config.yaml
arch: "unet"
train_examples: 22083
cond_dim: 192
hidden_act: "silu"
attention: true
batch_size: 128
Rows from block 3, named by matrix and row number. Rows with one number belong to one channel. Each number is 128 + 24 x the weight over the matrix's rms, rounded and kept within 0 to 255. All counts start at 0. Numbers have three digits each.
# convs0: first 3x3 conv (model.mid.0.convs.0.weight, 128x128x3x3, standardized in use), inputs 88-98, a 3x3 kernel for each
# convs1: second 3x3 conv (model.mid.0.convs.1.weight, 128x128x3x3, standardized in use, transposed), outputs 88-98, a 3x3 kernel for each
convs0.41:145147143127133146123136120103143124183129134146164110130135115116139157157095131071114143106135113145094115122147109120117144110132106101100146124132170139116140117108099117109114111105162136133160165151153131135115138148100134108116093139119127119147140131114096139111131132118126121155214178105
convs1.41:147139161133135124138138141132135118153135149185146126130124129128123148125142124120130104124144148095150147139174154156149131158107124152151136142155160168155130108119137099145111163146139121120112114160148126140092141132118122116105104143157101135109122136091144118141094118107091123124119135109
convs0.42:123133104117127122151156138149125133120136137139122224120129139150135133121161106119144110104107122124123154182096071088109132062131093134118156157132141110133135118102129168123145116133142114134114116130130127152088130108129151125162105103128116114133134126155132161147124133109090137137070091137
convs1.42:126138119133092109123071106108168120103141142119117130119118133149157139150137150107131105153111101109110080118187123087148109092125120144124141134124098118087108079119123175210160168135180120135132134108140160141106147160168132136168147112088102156119135126127110146093170123154133140148165135172
convs0.43:116101154120125139138118106122171140127095088125105158125167146108144126137147127068119075085142155138077096069055097183124142114147149139138162141125144129127127133119123145132129104107125111162116126154119175149162136124099104086078176128093131083116109089182095114146081109109128114107070031112
convs1.43:136142160120114144126127123124156146114132119137131127133119124139128141146137128131127122124109146131113103103135124078127104110120123098138141095124139097118143150132091109113110124131142124152148122111124106102118107151172108148178118103117140116161152152158117162140126166144132139125135161146
convs0.44:141127147125096141156135120145103096114062138143130179152101138120155110155116120088100161181138064132138129090121232085086085165119130141129109125136142112122130144141172112143119121155182165121148112136113111126110129107109132146132126127135127130121194093111180136125121133133124164114121169115
convs1.44:121144158115157127119161143100100125109132149146164115114131130129185164152165156123108098139095114102123105110100110131135130102088134116119108117112134122117140112133121162140139104157091089105120122134127111148151112122123102120130108104141126114121125143117123114123148142138120116125117097128
convs0.45:130094148113116114105140118076119108187166147140105105104100086150140122153103131099096102146137157119141175096128138111116164095147190141140144152131131135133150137137157125118132098155112138112112146107132130096118128117092117120117145108089080117083107112109140100174137106084105097108078087133
convs1.45:101099104148154147110131112167212162118113112106115119201181140168133124132106135146114100138132122143142116076108145096135145096136149094110125136139105103101097151116091122127152157152214153210136128113113176131122152168117140125099152144098137159129096138147138129164106099124162176156120134167
convs0.46:139139125129108105110136107101115164145145114098128116097133122144125127171124139116120098143136107106095112126138086141186108147088113124112128144141126120122127120153132120140162098126143125141122112105135149093131086117107130138134129123138109106127132122191088093113108132101121146126132073088
convs1.46:145118128138111144117139175154137148131138126115114120120142140121121137102112137143149141143146157131136151124133124101118132106132121145118124151114136119117144127109134105105135128113169116121116101111108108112095135123111136129136106115093133163143099135107102137111132103142141134123114112132
convs0.47:129151146134136150095110121115088126134141154156165218115122114124133170155161136145170121125108134129072094158123148120119150105114151124125109107122133112132136126127135128166126139109137105112121117130132116124116101137103108107103152150133123106130121169128162160119190100141143067101175093080
convs1.47:148138178140139161168156144119082088106116123125128106185128122132121134204194179140167142136140138111111109163143101183176126134128098076123132088115120077166155136157108134109132127143127177133169145115177120180151125136102159125166189106110127110156110120117233161159147155083107175159103135160
convs0.48:153135163142137157106125114161179124121160118124106086114148135147132166136117114117115148126094141107162126054072111116086123097123124122124149117111145130135139161105165148107123115093069089113129122125126108143093138130160173160168117114085191145085145179178073107143117054110127125168118141145
convs1.48:113138124137144141150096112113134102108114133085113110105123160125154114166165128121128180111128127120093098125118138156165129140112124091115127093085137120101124129181122098102111150126089116097119226204192133123115140092140114128132147103138092109162119135098101130144117143111091136130124143138
convs0.49:103092127156157121145178118108088154130156141158094110131126135132129088142123111139095163101113182112132208094147105135147172222126195145158126128150136118146149151117110144141103109121090114121123120140145106129118113120145123124148075143146106128091132110169104080161119147191105110191025167188
convs1.49:126105141145124174167118164117143125115133127110151116109142124127145121097119108072163155108167131104110106079095089127147105127115132129092111131106121174113141147131129136135120147162133149139089138150132112144132155129146104148171097128148134163170089177123145140153152157181102120130113126132
convs0.50:173140125126133111144151121105107168147170147127082167119166149145129111126115117127151139082135130149107188111118140191101106106142134133134125113113139168128132153105125094103121112121129137133127143154131135133133156153124136128133132112093152144221113115164118146168152115135154073133113172141
convs1.50:133113055135136123138068090154115112114119118103111132117130147118126128114118131086104143142164159109135123109075136146168167136125146086116124105167131098182134122128106130155088101168113110099168130078117102136082101132140144149146141104106083108106111108126088155138119093131104150110103115093
convs0.51:116128115121119124110143143064150124125103152113152141114128149132154141119142141093082134158115118116070175098124155156134153142097142115115126107117122114135130118147121149146113117102127110129086128177188129117156096114095126101144105128105136093155139145109126111099088121146180119089212125143
convs1.51:150126146110123138156140181176077130139124155182143128155119121117126099133157145147151145100159120106097119146160147132088095124110136116140123083139118122170127085127134121122123134089111139120137097164127141135128131121153120104163138124155117146169138102159126137168125141152134155167140113162
convs0.52:097133119135162121152155188126094061141117105064168130129126120108140112123116125151093125148128108074160125083103088139150109150120250122138118120151140150124118205167130159127112141140135109167088086113176130110122116124117116116137141077089138098175099127119135141190153156100146161122086140133
convs1.52:150085120172089137146120125141094100139137119152158106139120151122142142132105101097097113117156108098149125111101101135146112143118140120123129141162155093108098116126159162107145087176078120042144129144116134120146118153129104161151125120121151135111105148127090103106107135142101128128104125109
convs0.53:098105140121131142129099109152121093114141169097128124123139108131132150122124097104158138128113160140115126106142134116178157102122110118150156117112123150177095069079119160090133170157114077101145148142123180130103111151155108117114149162074157190085124135110097101138120113137133108154147073171
convs1.53:123080150128121163140124145111157109118154141115114124128104121106113108142131112099106142098105135135121109121147113080112089077136104109119121105107149088117135110170113108096126137173143140114127116097163114114142150071126102171146126130150089118159148135102070128138076110110109104120136111140
convs0.54:128122131165145149090139081197140145124132111143180153119132134121119133179146163090056168120114150142158175126143067112131127106087079141158163109138107104109127119150139096127094103100085164179099124087121089109140156140104158122087136158137141147127172131124131164150125125129152134092131160151
convs1.54:140163168095118109111101115106095143117114112109116110123131095130128109141144135115155139108124146113119127114110108136106135129135132106132131108104134107124133114103128165149112121120128118161148160134149118119083120145135136121090117119142131133166124114126094129158101117123099122161150145155
convs0.55:125141118115120118132121108152130129152139188089126097155154121144162130115125123093129110105162107097095114161117147152111149071089086120120129111123111119112105169147126109140098135132112146142135140127140098120103192161144156160110085096108144139152142155134079105071126150140135154136150151125
convs1.55:138142157158156196212074144103132142094129124112126133120122096106137126143134116151158144113140094103105112163149133154093098129188124149128138137099108156103098130123099104155130131105060110107127147174180135094122125120117141133144100119167138145127171080105113097138132069067124113164099109107
convs0.56:126067114138143141138136142142134098175135098144121163132138109143122147168145136119095104135132107134117081087061138125123058100151082137121134149119138130124108140151169101123139127118121113122129137121120163121107144172140129143077131131126095083108126128088069147127134148145131147119127073115
convs1.56:136121117148175136133148104159135157169112160162105119129115144117107146140126148117112112128123063124094081095119131153146174126167153132127119113148125096149134095077116078114135149152157169176146140140120125113086150146099155132129131090106185106120166137134181126126107131106147144114152160165
convs0.57:142143156140143143127151142096154104161154182090151133165138130153146131146136142124106108089069095151137110052109103105134204070181142148163150110139135109098127133123134125121149148084137117153161136130144157124150124112140126153143129117148134134141120117110103080103131099136148111119179139095
convs1.57:107115070118163105145096117176143140160118154136101155142135131094105131168158148118167141108108120127094135112069160155158140170150111155141131128127112118147097065141147077122151146097115110119163169184145107138045129150136112158151156072116168114108183089130131127090132115099106088134100108148
convs0.58:146147130146136124122121108120175123095107144190146124120139114152137134138146138129112092158139103125129043121101081093158116127067178137136134123125110136134122159141136133141145143136119163131108113136129161160181157125138148136149129152159191118135106127114116103117132151149160114112100089094
convs1.58:165092087174145120133105117113145149104115134131106175132128147126133153129111145147100133121084046133108079097133108087129168089112122135101109145128089133122120080085155083167162090132155139136143125074117137087160132127167108167159071111147129146107170100125171131061155104116153134125130112133
convs0.59:143150116136128117126162106113120145121145091158166080137092114130130131112125122169120094108146057069118109110141132083134105097173029147150133146123123131154119111129085159144117134159083123129127132157152134165122102111105159125135183133131109174103123066067114129081201174117120112119174179125
convs1.59:154109095178131099161174141160119143162099122139086142139079123145109134130153156131150146160130066120121047093098135066119174105090134134119119104145154113122142071088147077111131122164164120134130101137123140171153147116133192153175116146134162113135195135118177074111121111056104112100158113125
convs0.60:123119126124103114156134132126166188120127128119067142116135131120144156112120116095132142116152086057075075122106134139154148107113122119116129134120113155174168119110124163150136155167153141147101123137138141106151126157142118142125123068120160139119117124128152144127103123127087115128122135092
convs1.60:133137133132108119094084116122135150165146102120099117102124127122086109129096131129113142107110110136109114152120102091121116136144119165147139129137127112127128152109093108125107172134157108133125130120130115112120109130105161113084144118140105117109098110146119113100137117115121138108148144128
convs0.61:160107112147153120114127116139075186107095207111164119126124157153155152134150146113082115142086092138082105108112099121132136153104124139148126129133140140126127135147114122142130174135159133107117113140136151138157131160105118137157148193163185150155136128161119140128104113136116134129114134145
convs1.61:143125136153160137129137125116126100081155128084117151095120125114168149149155150099112100117113078108079085085132151104110171137148176097122110119147120125140129116105084100102114112181140112121158143122133100110134135121107120147130124131131171148113143131133126109126118133134118124148162135142
convs0.62:113121107113108126141106131160158101106148116097189111150127114105113126139134152093107134115058126140085124176083117075165087155148098108122129115134142138133137126080141160122145142121119135105153096165127144168126130169137123148127131159166149146125114179126128141155104143141072122124135122100
convs1.62:145129094145126120127120132125114148135097145140124146129110117124118122125161173110105166093113125117097110144123128132074137131143081121092120090079119121109152144121121127156143121119121120098140162109127129135140128122146133124159154108137143183130120106122130122140140141142149128136144122118
convs0.63:120126124110133119157140130082143128111154089107125136152122141144123094154136151152105187133119108115108150110128140129099116111093104136116130125125109128127137139102120109101154105134167157139162113109111119131105131140155088146115092157096101132183126143142124150137129207141116149160103142102
convs1.63:134113128102107115108118114124129139135130119151129136126122118130104110129121128115137152116154141120163128162128122139139137151125124166143151174133139164120140120120095101122128125139163123138130118141138126161114118128121131107111137142102107135127107126147140126124113118141115134123130134141
convs0.64:127141124128146126130137130098124095140130109156169182121125116109134107136116165142047140100123145042114099121119098048118168150149139132128134129121130140130116123118146149140141102110126114128091093118153120106129102122098093107158144126121109131121142148145063122148142157171115059149129142124
convs1.64:106107096098112110088108101127124133126113142130125160135105135119149139138158148090137126093143144102161131092132168084111176116142120160150103160174131159173114107092074126160119162126157159165136128117101137120113108151164148155152078140123126162142089136143123133117098181146135213160110166158
convs0.65:143114115127082123111134134122118112119128102161179140108165146106125126122145117171139097145173100123168088164158128129181149161145087144120131131131149109103105142120137131118137140095139145140150119130176109136163126121131102117153100141146106099101117154129168122136170095117151143099152080095
convs1.65:156148150128141169142134169107096116158110116152154107099126132167159141162146131153118132132085091138083115148129110175073079109105129108153137097144143086155108121138108156133122163062097088120160096117173148136152100101131104106119131151099180138124125147126118125134150130120119095116120135183
convs0.66:127133138122132154144119154129131160129142136108105093126123149129151154138143105177143117129141127115114148110115089138134148105112088117131106130117112107138129118105077145139122133149181112114100169137129149141113114103123131101107116173136120173163101159157088158130135228139100200172047188140
convs1.66:156121156140110166139156180118141134113158132114132146124101115134081122118132123105191117117184126062167125156106122165129148178140139255102124196111140204102149105139098081104088152121144101120129108122115115130131099158138186157127128139137098177127090141154131122120141127117110126118111111118
convs0.67:119151143103138145126102148127141171113082136122121097152124105113117126132153151140151096123146155092126106075087110136128149097064151122147148112130145117122115107138164080109120106135091122116122140099087113152067144138145129097146147085129080125129157123101147142124163166119133149108178158126
convs1.67:139104104148109166132133133121116118116150163121146096130110106161177133154144097114169127116123099096135113128100148103084124132134196099157135109122106138119117081137126144138169114155152155131096166135130131113100119133126108111121114125116190153108099115117151133162111112138110119092113167160
convs0.68:152139126148135140144119149136138138108112056156138136135159147118148104138140146117167124100124141102094194100203144121113113122110123116122148111167163139116161122131114128166141132160182115132153138142135068109114129122143135109133171100138127142158096123084127114110083159126121093152099108093
convs1.68:085111111130121127120119116132113111130144128150123114131126136144132142098123120085134099137134124126105108070123115105107181082145164128139151160172141122146148087110117133153170135159197130144161077147147153141112131157073168118072117116042137097087107101104147097094131129137128150103147130097
convs0.69:138126142109135131128137115154101103133098133108136141132138125109134114132114138148080105134093112087123086135169142137150094119130115117110125129126128142133138094118095132122145151150138161103146140118143130143182125134146128159107128112148122159119154124097120135128194106138135105094182091085
convs1.69:145087116104116120096119134179094111149113125135115136133137137145119133139124143157158149145142159137102156134114145147086131139100125097156144088134130066143135139134107132165133171160125159116139129120154130158164097141147115130138131114140151191161146127131115131123124101107143141140126097146
convs0.70:121112141100120127150171146110184120080052100142112131141141156134115100137148136189181142131099140149183161140073112112127168094082147131050114108107126093099140126130091140157109127146143117080136130126119141085118106100103134130143139080145128152151122101128120099088201101198139098145178156176
convs1.70:124070090120114132114116148161123113155116126152129145124161130145119121141118105104106144105132178122144187113137071133102138131176068119198126104198137112187128118138101103101075117097112135090153140158151089148129096175120107095087101131115080167148105120142119143154117107140100138149100119132
convs0.71:147135154144142135122124107088194115149143100104148157131131136117125115127111130115135167114108136137094086121116114113118143139103179145101141120125112148094123152125063101091196114106172186119089178114157172126177173106131122096140136101142120130132134113147118130123143101153135105192124101113
convs1.71:115122119122081113140082151122100120122122128118141140100107119112142126108093121106116128111134117092134122141126128114156117134172177134120097121105109123127139092100140142134125112136132102081149101097120112114106166159130124187135128124133163137134136163108126124126128113136148116131134128101
convs0.72:126145122099109086125139121140109135089078134115165135155159127126136128131127126141135101116107118083101157077117125114150101108126144124129124137102123152124109084124174105162129101100101139092145108111138152112122157113166158121181133143203097162160113135135095109102150123127145122138059137168
convs1.72:129111135136100149144112128110134132124131135112152138119112101115105108106112115134169123148159116123128126142145115127132113134095108181162156170140117208110119139162116122126096144099115151135134136118147132141123132151135133157119134158119096123132139140130089142117117160127113169125121123131
convs0.73:130143131122140118128117142142193134130125117115094099129130127144133131119135135103089125154159153135100090150136098109153112088104000115126117140114118111112145146107108122100113112089116151141113128122138118129139167141127115109122130116113135127115103133136104102073135175137144129154092115074
convs1.73:145105111116108179173163130130114182115126170092080080117105153175135119090121126147149174172121136151124168133127100115073086139147135106121148099088111112082143141160155107222122166177147106114142204178166128150133100121128100120134093087062138175132106114081155143158123102120126123171090069152
convs0.74:136162152150146135177152132117141115139161088114100107155129125139126125120140134087123107114109111084126114048128080100143083137145170126135129120119128147138128156119112127125120174121136133101121124111107166165141157134111150154113121156130112149091123104128114079089134160125099089093103095113
convs1.74:092134143146165144080117131155160126148139146126100127122120161112135141170143149135095114110088115136080088103150144138146160116083133166147156149154155134121124106111161158148176117173168154189171145167138128152144105131145141163113111122109199120096191116084144100108132116127137101132116112123
convs0.75:102110141141150150155143114109131154101128112140147143130133130106103114169137133084131097159113153090112116130152127120128177053092064123119128101123119153112125114134109152104081091125110172105138108141138147141135134144102134094121162119140148166099134156155112110124096103165108126152107119120
convs1.75:146133120140103143146129152121135124128120097121096140122117119172149119088108121123138122146173142135141176135152167103105110101148134135134123122102124155144117113108130171140158152153139144103126119097124060117097127139105152143180129143119129141131099122101150139121110125108124137137112122100
convs0.76:158114144147147127169135173159137112102133099172095088133127096130126117135116111135102102155122188171080111119100108157123100176120118118147100163130130145127123125130166140141137111142137135141109118130125108104103162137125105145130088106078125109124117139125140129097122118103096106136116094186
convs1.76:130104105123142126162132135134153130119142131146147131117129144115127147147150097103133108126110111106113083152178189129132169084116152123152128137144157141148163122160112085169136091132153132139118127109136149154158148174144100129109078114072180115091141137093172162120115139118127163145123127121
convs0.77:147130105129154114119150137133148172130132115131122111140159166161150143136147112150099148109109121115112156093126136142096138058076155124139106130099074123117084108154143134138124100109108127106141108075130091127111141150163137109131139172142116123153114105169140083146119123181129039178112140148
convs1.77:168101148171133179187127169113129112121152136093125122142145150112114104129127123096164119119161122095128070147133165132110147117063139238148144243139116245151121133155109185137133190182163127151177172143129160124082121184152175235151162143118118145148146183149110174146114190105072148092100177133
convs0.78:163161148143132138165135121137128133127138110094168113129110119116127133132107133143106099104104132127111126145147142123126139100110112126137108125129135115142122130096136141142137139150119120135103125155149132132134159150111113135118163160137113085095127103141145115112118134125141158107201074118
convs1.78:155106108120105089128122081133111162170136161147112139111130173117157153137147118140129171142134108154067081144103198129140159159093120153138151137124117164136129114165181146117181098099103141145150155176113144145131103139110133159102151157101149099079142109105200081091143122135145077107121117157
convs0.79:130122125135131155137143149100132099121113147123110141133134137140132148121132138096156137090149130103145121113101160081142062076164172118105110131128123110139163127105140143114140120096119130133128094094120119106154145123147153090176161136128114143083065147108122146096233105146134101146203119145
convs1.79:134174157117167128124172131176081141197104144223091132103074119128105106161093123103129135114153148093146163100133125117119152159126127145179143104156146121187128081173129120139171128138160167145118172215136137160139053139149100178151115159162201147145154130162167171167084163131084152136070117129
convs0.80:150129121140160135134127139093123113134116085152121128112149107138114119119127127154076188126161162134139121133091123153168095179137062152128119129100088138100140189174127141150155143095116106088109064118097079137168096110146106133136117134092095114198087151164151096140182155156123134126174161101
convs1.80:152122180139065160112080120129098087115150108121086102120104138126115108124136132120137135125142128093127161174100114159107112128182100158124107155140125114140126104204128132136198109199087139141166089112097157156169128118161121129156076102148162128143138139179142155138109130143128117151109126139
convs0.81:109139109142093110104097132154113134172062151092151225137117135097129116095134113164140059125066140154125188114144204171116117151106154112102087121127113103117136119139094086128126115143111115093096097112145128143188089121133135115122152125129111120102117154142110098099130096165136101164123147142
convs1.81:140177145142153174151133174118117108110141128121121130133138106129131116134150147114124102114135118134117134153142130149173148209170135138119122118140118117134135105134112125149164121134183112139114093113099134134101141133154116114098113127119160166149163140143161137145123109119127131128145127148
convs0.82:131115107125144152169144135121111059115154127121145101110127106142164134121123120121107106097132133154106169125140185092102170142106144126137140129134134118127112170156171143119162139136125153164139138142121099109121148139126107132129087093135124131167163111176115120088110132195107128177115090157
convs1.82:155123120151150100132170111137107102114087115137153108152140120118108116078104109101124126082115171080153143126142135156122137153082104084089129112143140097152124157250144102177146105179072084072063056091121129154103089210116106115058147116034130125076119128109075087113104124102093128155136146077
convs0.83:138131142163151156126128132091108126155124096136097061137140127135137120130117103109110113150148138102157156154109088165146170146140159119104095123125121122137169139116128127123117125109130118117093134135156154147134115093105127123125191138141088133108135090117105104086107117114109026102094107161
convs1.83:115112114157129156151141153185182155127103128124126119175192184150125130139122130131132119142122143146141121080094154147153107133158116150097118176124110150119128175202162123152146103136117131153147169157200126140158153166119120118142141110110159161145115176164165165156118126199152109205109120118
convs0.84:098122127125147141136089158104166108114095114103162117112120124116120128130130142197159118145132160159149102152133142156133136078122094131135156113119124162150145101110085136107125132126086092120110132123134111141086108118086121113082116141100148113123144144105148123102106182119099154074130134125
convs1.84:115158200113151176134163155122108133106102134132112149168172142162134117128113119158157103130176133128109135181182150125142147164127136140117155113112135122131124157156097104159127132094119116103152117095118118091137087079115107110128107146147137151153159122153118151168146136108171161165098102142
convs0.85:128105150152133132120124127149154150108134146109101144140144109114113120136110115167105135150132189116096081106161167168168141060090086125126117132135131143138140126100118140169153119112138111135133113147074143111106174135117120113116110126111129120154113139104115126104170172163140096197098142126
convs1.85:130132146116171202145134201126124136098103111101116116105116117155110124117119115122146130155168160105133159139151161130138107153126112156146156129111128139117134122111109141185160156154150114115114131125132107112132143135117113153145146130119121118117108099105098116107111114092119147155087090105
convs0.86:139132157128146154120143131112133096086148111125140127141142126117130127139133142120138098066095086126141091154150086175164104136185093118138147108147132122143122135111133111121106127127112154131123149130132121113130151133125119121140113137115142102066081138123089178097136144091093162087149200078
convs1.86:163108139174080104163132106122106154109104161119119153121100159120092161131125147130151223139157181142156182108110121131125088124098132114090183104098155120083163143149167124162126133116160119093072142118142139160138130090116115090170121128103123192141142124116123162156120100133127105169152084172
convs0.87:139140138133155143145149124172133119149098117124129141139135146103142129140146124098142131126140103119119148107159164105149088160091175124118123099125104131117105077107118092091128127143120148139160166081122151083171107139112142101116114081135130099101155115162108103121112129102164119153160117200
convs1.87:136084127158097116162149112146138162132137122166131088138113119093139087119100105115148143115126147134157152167175127185161145122160134125158131144144106129166109131119116168092150118161140101120120084152076115114104119135128104148113145109133124140105156140126129139126088125125124130130118115084
convs0.88:150090122157130145157119110138050112157099155130072162097139140128118113138127141098087108055092119148075100132130136094137158120130139106109113137138145118114138093129125137118119101112124104115117099105105080114097093119103144125113154106080091117118149077094128082085114054136121143125115158101
convs1.88:122097161134137202158133109141162195107130145127130160130157141118155136120133128105127146100096170117140118092112124147147110123122107116125133124113122142120142148154161134133142123130137148148151131143182128121154159178155144160163123188176139129150154124134139131132196189199141126157144129099
convs0.89:100120132108111148120134164098118118111126097167162112131134128143126100136156166140098114120152175153145146095135090133158131137183105114124131115137125134122141125133144107129101143102119114138125122110091155118086104123126154117108182130122115110093108130090128103114097133114139131108129120120
convs1.89:096082112147130137128132143111115128104129136136150152172158158142122136109120135133128148170123154148124138117148204200122090122131135142104108116094067144157142134152169156129181106110122081111133146136142122141123186165206091130162134132139180199132102140148154143125178212255095106126129130144
convs0.90:175150161121111129133147126139119094169138129130105134130128130134153130143133114103100090135102098125129132126116159108142138102097083134129134127138120119134116115106126132133145114120111107120093129127120116124143137122097124122093121146161158072068101110126126101089120111097140121127141118122
convs1.90:104128126102126111104130164187206217120115146114107123169198168092129093153143113097109147137149166145129115125109141111145131153146142129173156120127113128147092170193160043111113086088112139147197101147181146131124166200202184182176175160131144115133122153106137118137152113082148113203114131115
convs0.91:138123142113127129170138152211176182157153145140123153157140147134130128137140114092130152090127143089092156170151123134099139127110121120125127098109131108128125156106123135098094115084104145165142113140125141136108141130174122134135131133144164113187124085154116110129093082215104115205112053210
convs1.91:111120102137160168135146168130144108115139129093117128149135125146141166086123114077147118089161150109164142138101154124133175114072123118146125169158135119141165108169115122142104083119202091128131107115111106066060086199101152151146101108086086134145083140154075116101096119168085134124066172113
convs0.92:115122121128117085117134153203149133097119112112152124144150131132085116152096122092090141123127109102114097110120108097085085098096137150156137123163165132107145099111143123151140188127152131109114096107134147161130136153114102139117145138155168080114112120054151127111087161172117118087162141118
convs1.92:105133141139158123136146135132126112125128143126118130124136132140129125136139140118126110108149113111117147092093130131112106130094142107117153097123124093114129132101131131124104129157151128135164124149143129132123146157116108129178091087118131146135158130144127125138106124111134134120114115130
convs0.93:127112130128098110142143162178183120119141145138161124117160130123149121105121130114116113110115156135141172109125080109159105087124067135139127145147127141151127141141112153121099111105131154101110131137091097151133137130135151107122134121134173135113077108101108146147143114111154150159094118151
convs1.93:130134116113123106113153135129101139141115143112099112108098125115101135105114136116116135130099130150110140127121112125103110143140106119148128120139109133126132121103136125090112137085093088119147131120113111117108112140133126151140122145133103136149115127121116090104103128116130126110169107128
convs0.94:097106120153111153119130110138082094138134160111107142117103147118146142140139143125127118121113149076094129154090128116143154126112127097142131138133130156124083149124144110120124142118114110121148107097098122106079117128150133111109106118121127100078146086087116167098156101118107136135075085105
convs1.94:130148152100157178144156136119167151102145119119168138125153135126155156127140109149166164137140138106106123146117173155107138149099113111115149109117113110120117102117116109140148101114083143136099109112135130145144128137157114105156094125120182115134149134118144118162144174165135134152135150134
convs0.95:112135143136089126110143094160140085084145106136130152154147158136126142132124127091107146130100139088127193073130117056093145120142170140120125131131115117144152144089120163146100141106107138135148149168152139155126129107159140145125139154132108139084148124130133087116156105076183135076098136104
convs1.95:121068099123106093137154134141142089138143131115149135125114128129116112120135127134117108114138131124108143081160089100129115137120123141141142120135114133103114134098147113110091092077123111134138104134147125142132140099116172091121130121107092153099107106129117088110117122114125136099126121108
convs0.96:124126158128134141153140171126127179105117154148161154151154124106111104090141114111065112122115173136134139117128122117116099144138160122135124132135115113121146115115136170131122171146122111111112102131135122151133170145129105123129120118134123131126128140175139169179156075092152075139120121145
convs1.96:134109089125116099120143113153118103152120147129130132132136126126127120129141104095111138117139145140139112089144110172151100123145114099153121126166132125131097132090007124162112142111108110109128100120130165119097137119156126121159132102092048135104111107115115130103118107091123162101167143120
convs0.97:098123114124120122144113094158087205095109156086099131128140152132093133111114117090104181059148121181096058064132166080101123160111045111141124113119089112140134087159099129115161129120184138161092132101166099099111144146132107144170147137132147101115140108136110173156042099114064068156123117124
convs1.97:152163126169133127117124118125128130105145138096137097102119109129114119139154177067142136120116128109136113106097146177138157124109112116102124091113113091098123113118127121157084123171135135166149120159148125115108111133112120119154081113135110130155124142163146143158087120152113126157169136164
convs0.98:127095086139135127128095111101145109146143127099184179136134128089125140126143123124160132120089096145109138152173144165130119108112120129123126115112120122113105126095115105105090134126095160130137118139150133156153145124144139170163146134128129125122128124137098053111112111145134129132124122115
convs1.98:124116114156096099198150140135146150107120155154163142135102111124141111132153126125156149190150134122082080227091165154114079100071067106123120114106104119145090115109149116148160107110095151134206096083137098130145147131169135114179145130149181092106130093144174147193135139140127133099173156127
convs0.99:112119106128136120149118131120153134121123104136141152074118130114131142106128082147111145148131162140146187091136101157086127158097142118156140130112123130132141121138147086116124098104091122116131137156106108154108120165152156111181102105117100102095148058133096139134134102122126048180145119158
convs1.99:106110139176163149165181122138158126126128139126136114143184163119127119113119135089121135140143127128120073131117094097142113115122146117129102134124089133147135152136151168121144119139156125083084147141106114129120139104127095133129133084106106147138120185101109180164123106128083104112135106101
convs0.100:117122120107124131122117124104085123152111124131140122117129123100127142109119101195122111142057102097125151194145168148101092140112094137139101126135122126137128096092133126132113118154112102117115103117145107115171129134121088144138117153144126123117144173121150094136071116115041092127099105171
convs1.100:114088091118130130144107142114203160140154162118144133153181162098117124144134120120107162120127125114119075143136143086140085087136125106112163135124136123109121200150068071096070133183143080150180108097161161171145137095159141120178144141124090116077105118114085133136090084067175129170136131202
convs0.101:125098094132134132145141137153142132146171127126099139125102139143124118109116144117168135088119161061142102187136105096091160102104136120091153092111104115148170152132135133111090155146134125137138098119127131127110143131161138122117120097184124133102068128128144131168205081110166094136098152130
convs1.101:148126145115135145148138139122131134136128127118136125142125147132122141135131145136147122100115106107103095153143167119129116126138121103128122126139153112113129134114130110116135123079144141160117124125129113114145133135122102144110132149121098127141110158142124130135112119093118133106126148103
convs0.102:132109116141133135157129178166166147127118121111152141106145147117140121163143141141110119087157118114132096147103115110092101095161148147129140108150131105102142092115132109119116145100111103091124122102099102126090103139123153144127154155133114103107125132181128118086086091134097077087128156162
convs1.102:115086130138126149157134154112178162140158141097073104150161164134128129145130136119088113124137133143129134100130128112176144140141135107133140126123126096124112144123098120132057192160180161163161144149108098117089146134102139131122099106142141111113084111099158159119097119129176140143132154163
convs0.103:135136137124119105126154127163098098129094125136152107119109100098128117109140143088098107120130190106101123105136142129101122164162128138110148150146161110102136113098104123124106128097120109134148132131132120102093143102090155111127127125142087102124153119123106132125112095110065111142082158153
convs1.103:126143149135120101129099110122144174138134123103110100114149136122129130117094109122131130126124120145161131133132131119150111154130144119119157114101125108124115168134136127136147141147116141101108125101135147168150135132135109147136124111155134121126128123117125124142149124144168152143148153144
convs0.104:158112086140121096129111103108076107128163062142158113109099104120143144102136160122114135149102136127174158072115121140145144135167113098098101098126140120108142115123117118104138150125125099114106106122133205130099148108141138140122146089137186124132131134126152162161217101047149134115224075186
convs1.104:123131103121175181158152166097121132140152159152143145086135097166142098143121108151124130139107139132105117108165128092108146132154137104128139104130145107167129091131111120118100118116108103111101099103093114125134106142080095093127096163106168133151135122134153176141153157115154123085146142110
convs0.105:140117138103112145101134147136114095075130160127088097118133125153120120132126133193144133144095084109111131146142185128119134127096121122120118130144141143136174117138129146096152157117139096119135129157136129147136087108108156131140108140084122106150137097135131104160144123151096114021126112076
convs1.105:126095127099155125120119099164144097107116133110126120130157139120112167115119105170111129114157110111078111144155122116080140144085110131115125121114106138131117151152118134137124119135133123150107075104151089133120147097159139113143124115123113094063109121116110119154137152079179149197112117125
convs0.106:128153132130133130128124139129115120123137154093094071140120150122116114111136118125142137136119180115116120129104136162163201067091102121123131112108123143144155099109110168100132156120121112112136139095110148154128132123098145117131128146114154064153100101139110136090131140142142136146119126076
convs1.106:156117115108168141148146181130144136116121116105115111145134142144119082118127143125141114172189196124161180191174167160139141119134124164141154107100129106117129139132105159165135172148192135125136120139114095094114137106129101143119135126123111123134097088120150153130113141125092137146089116106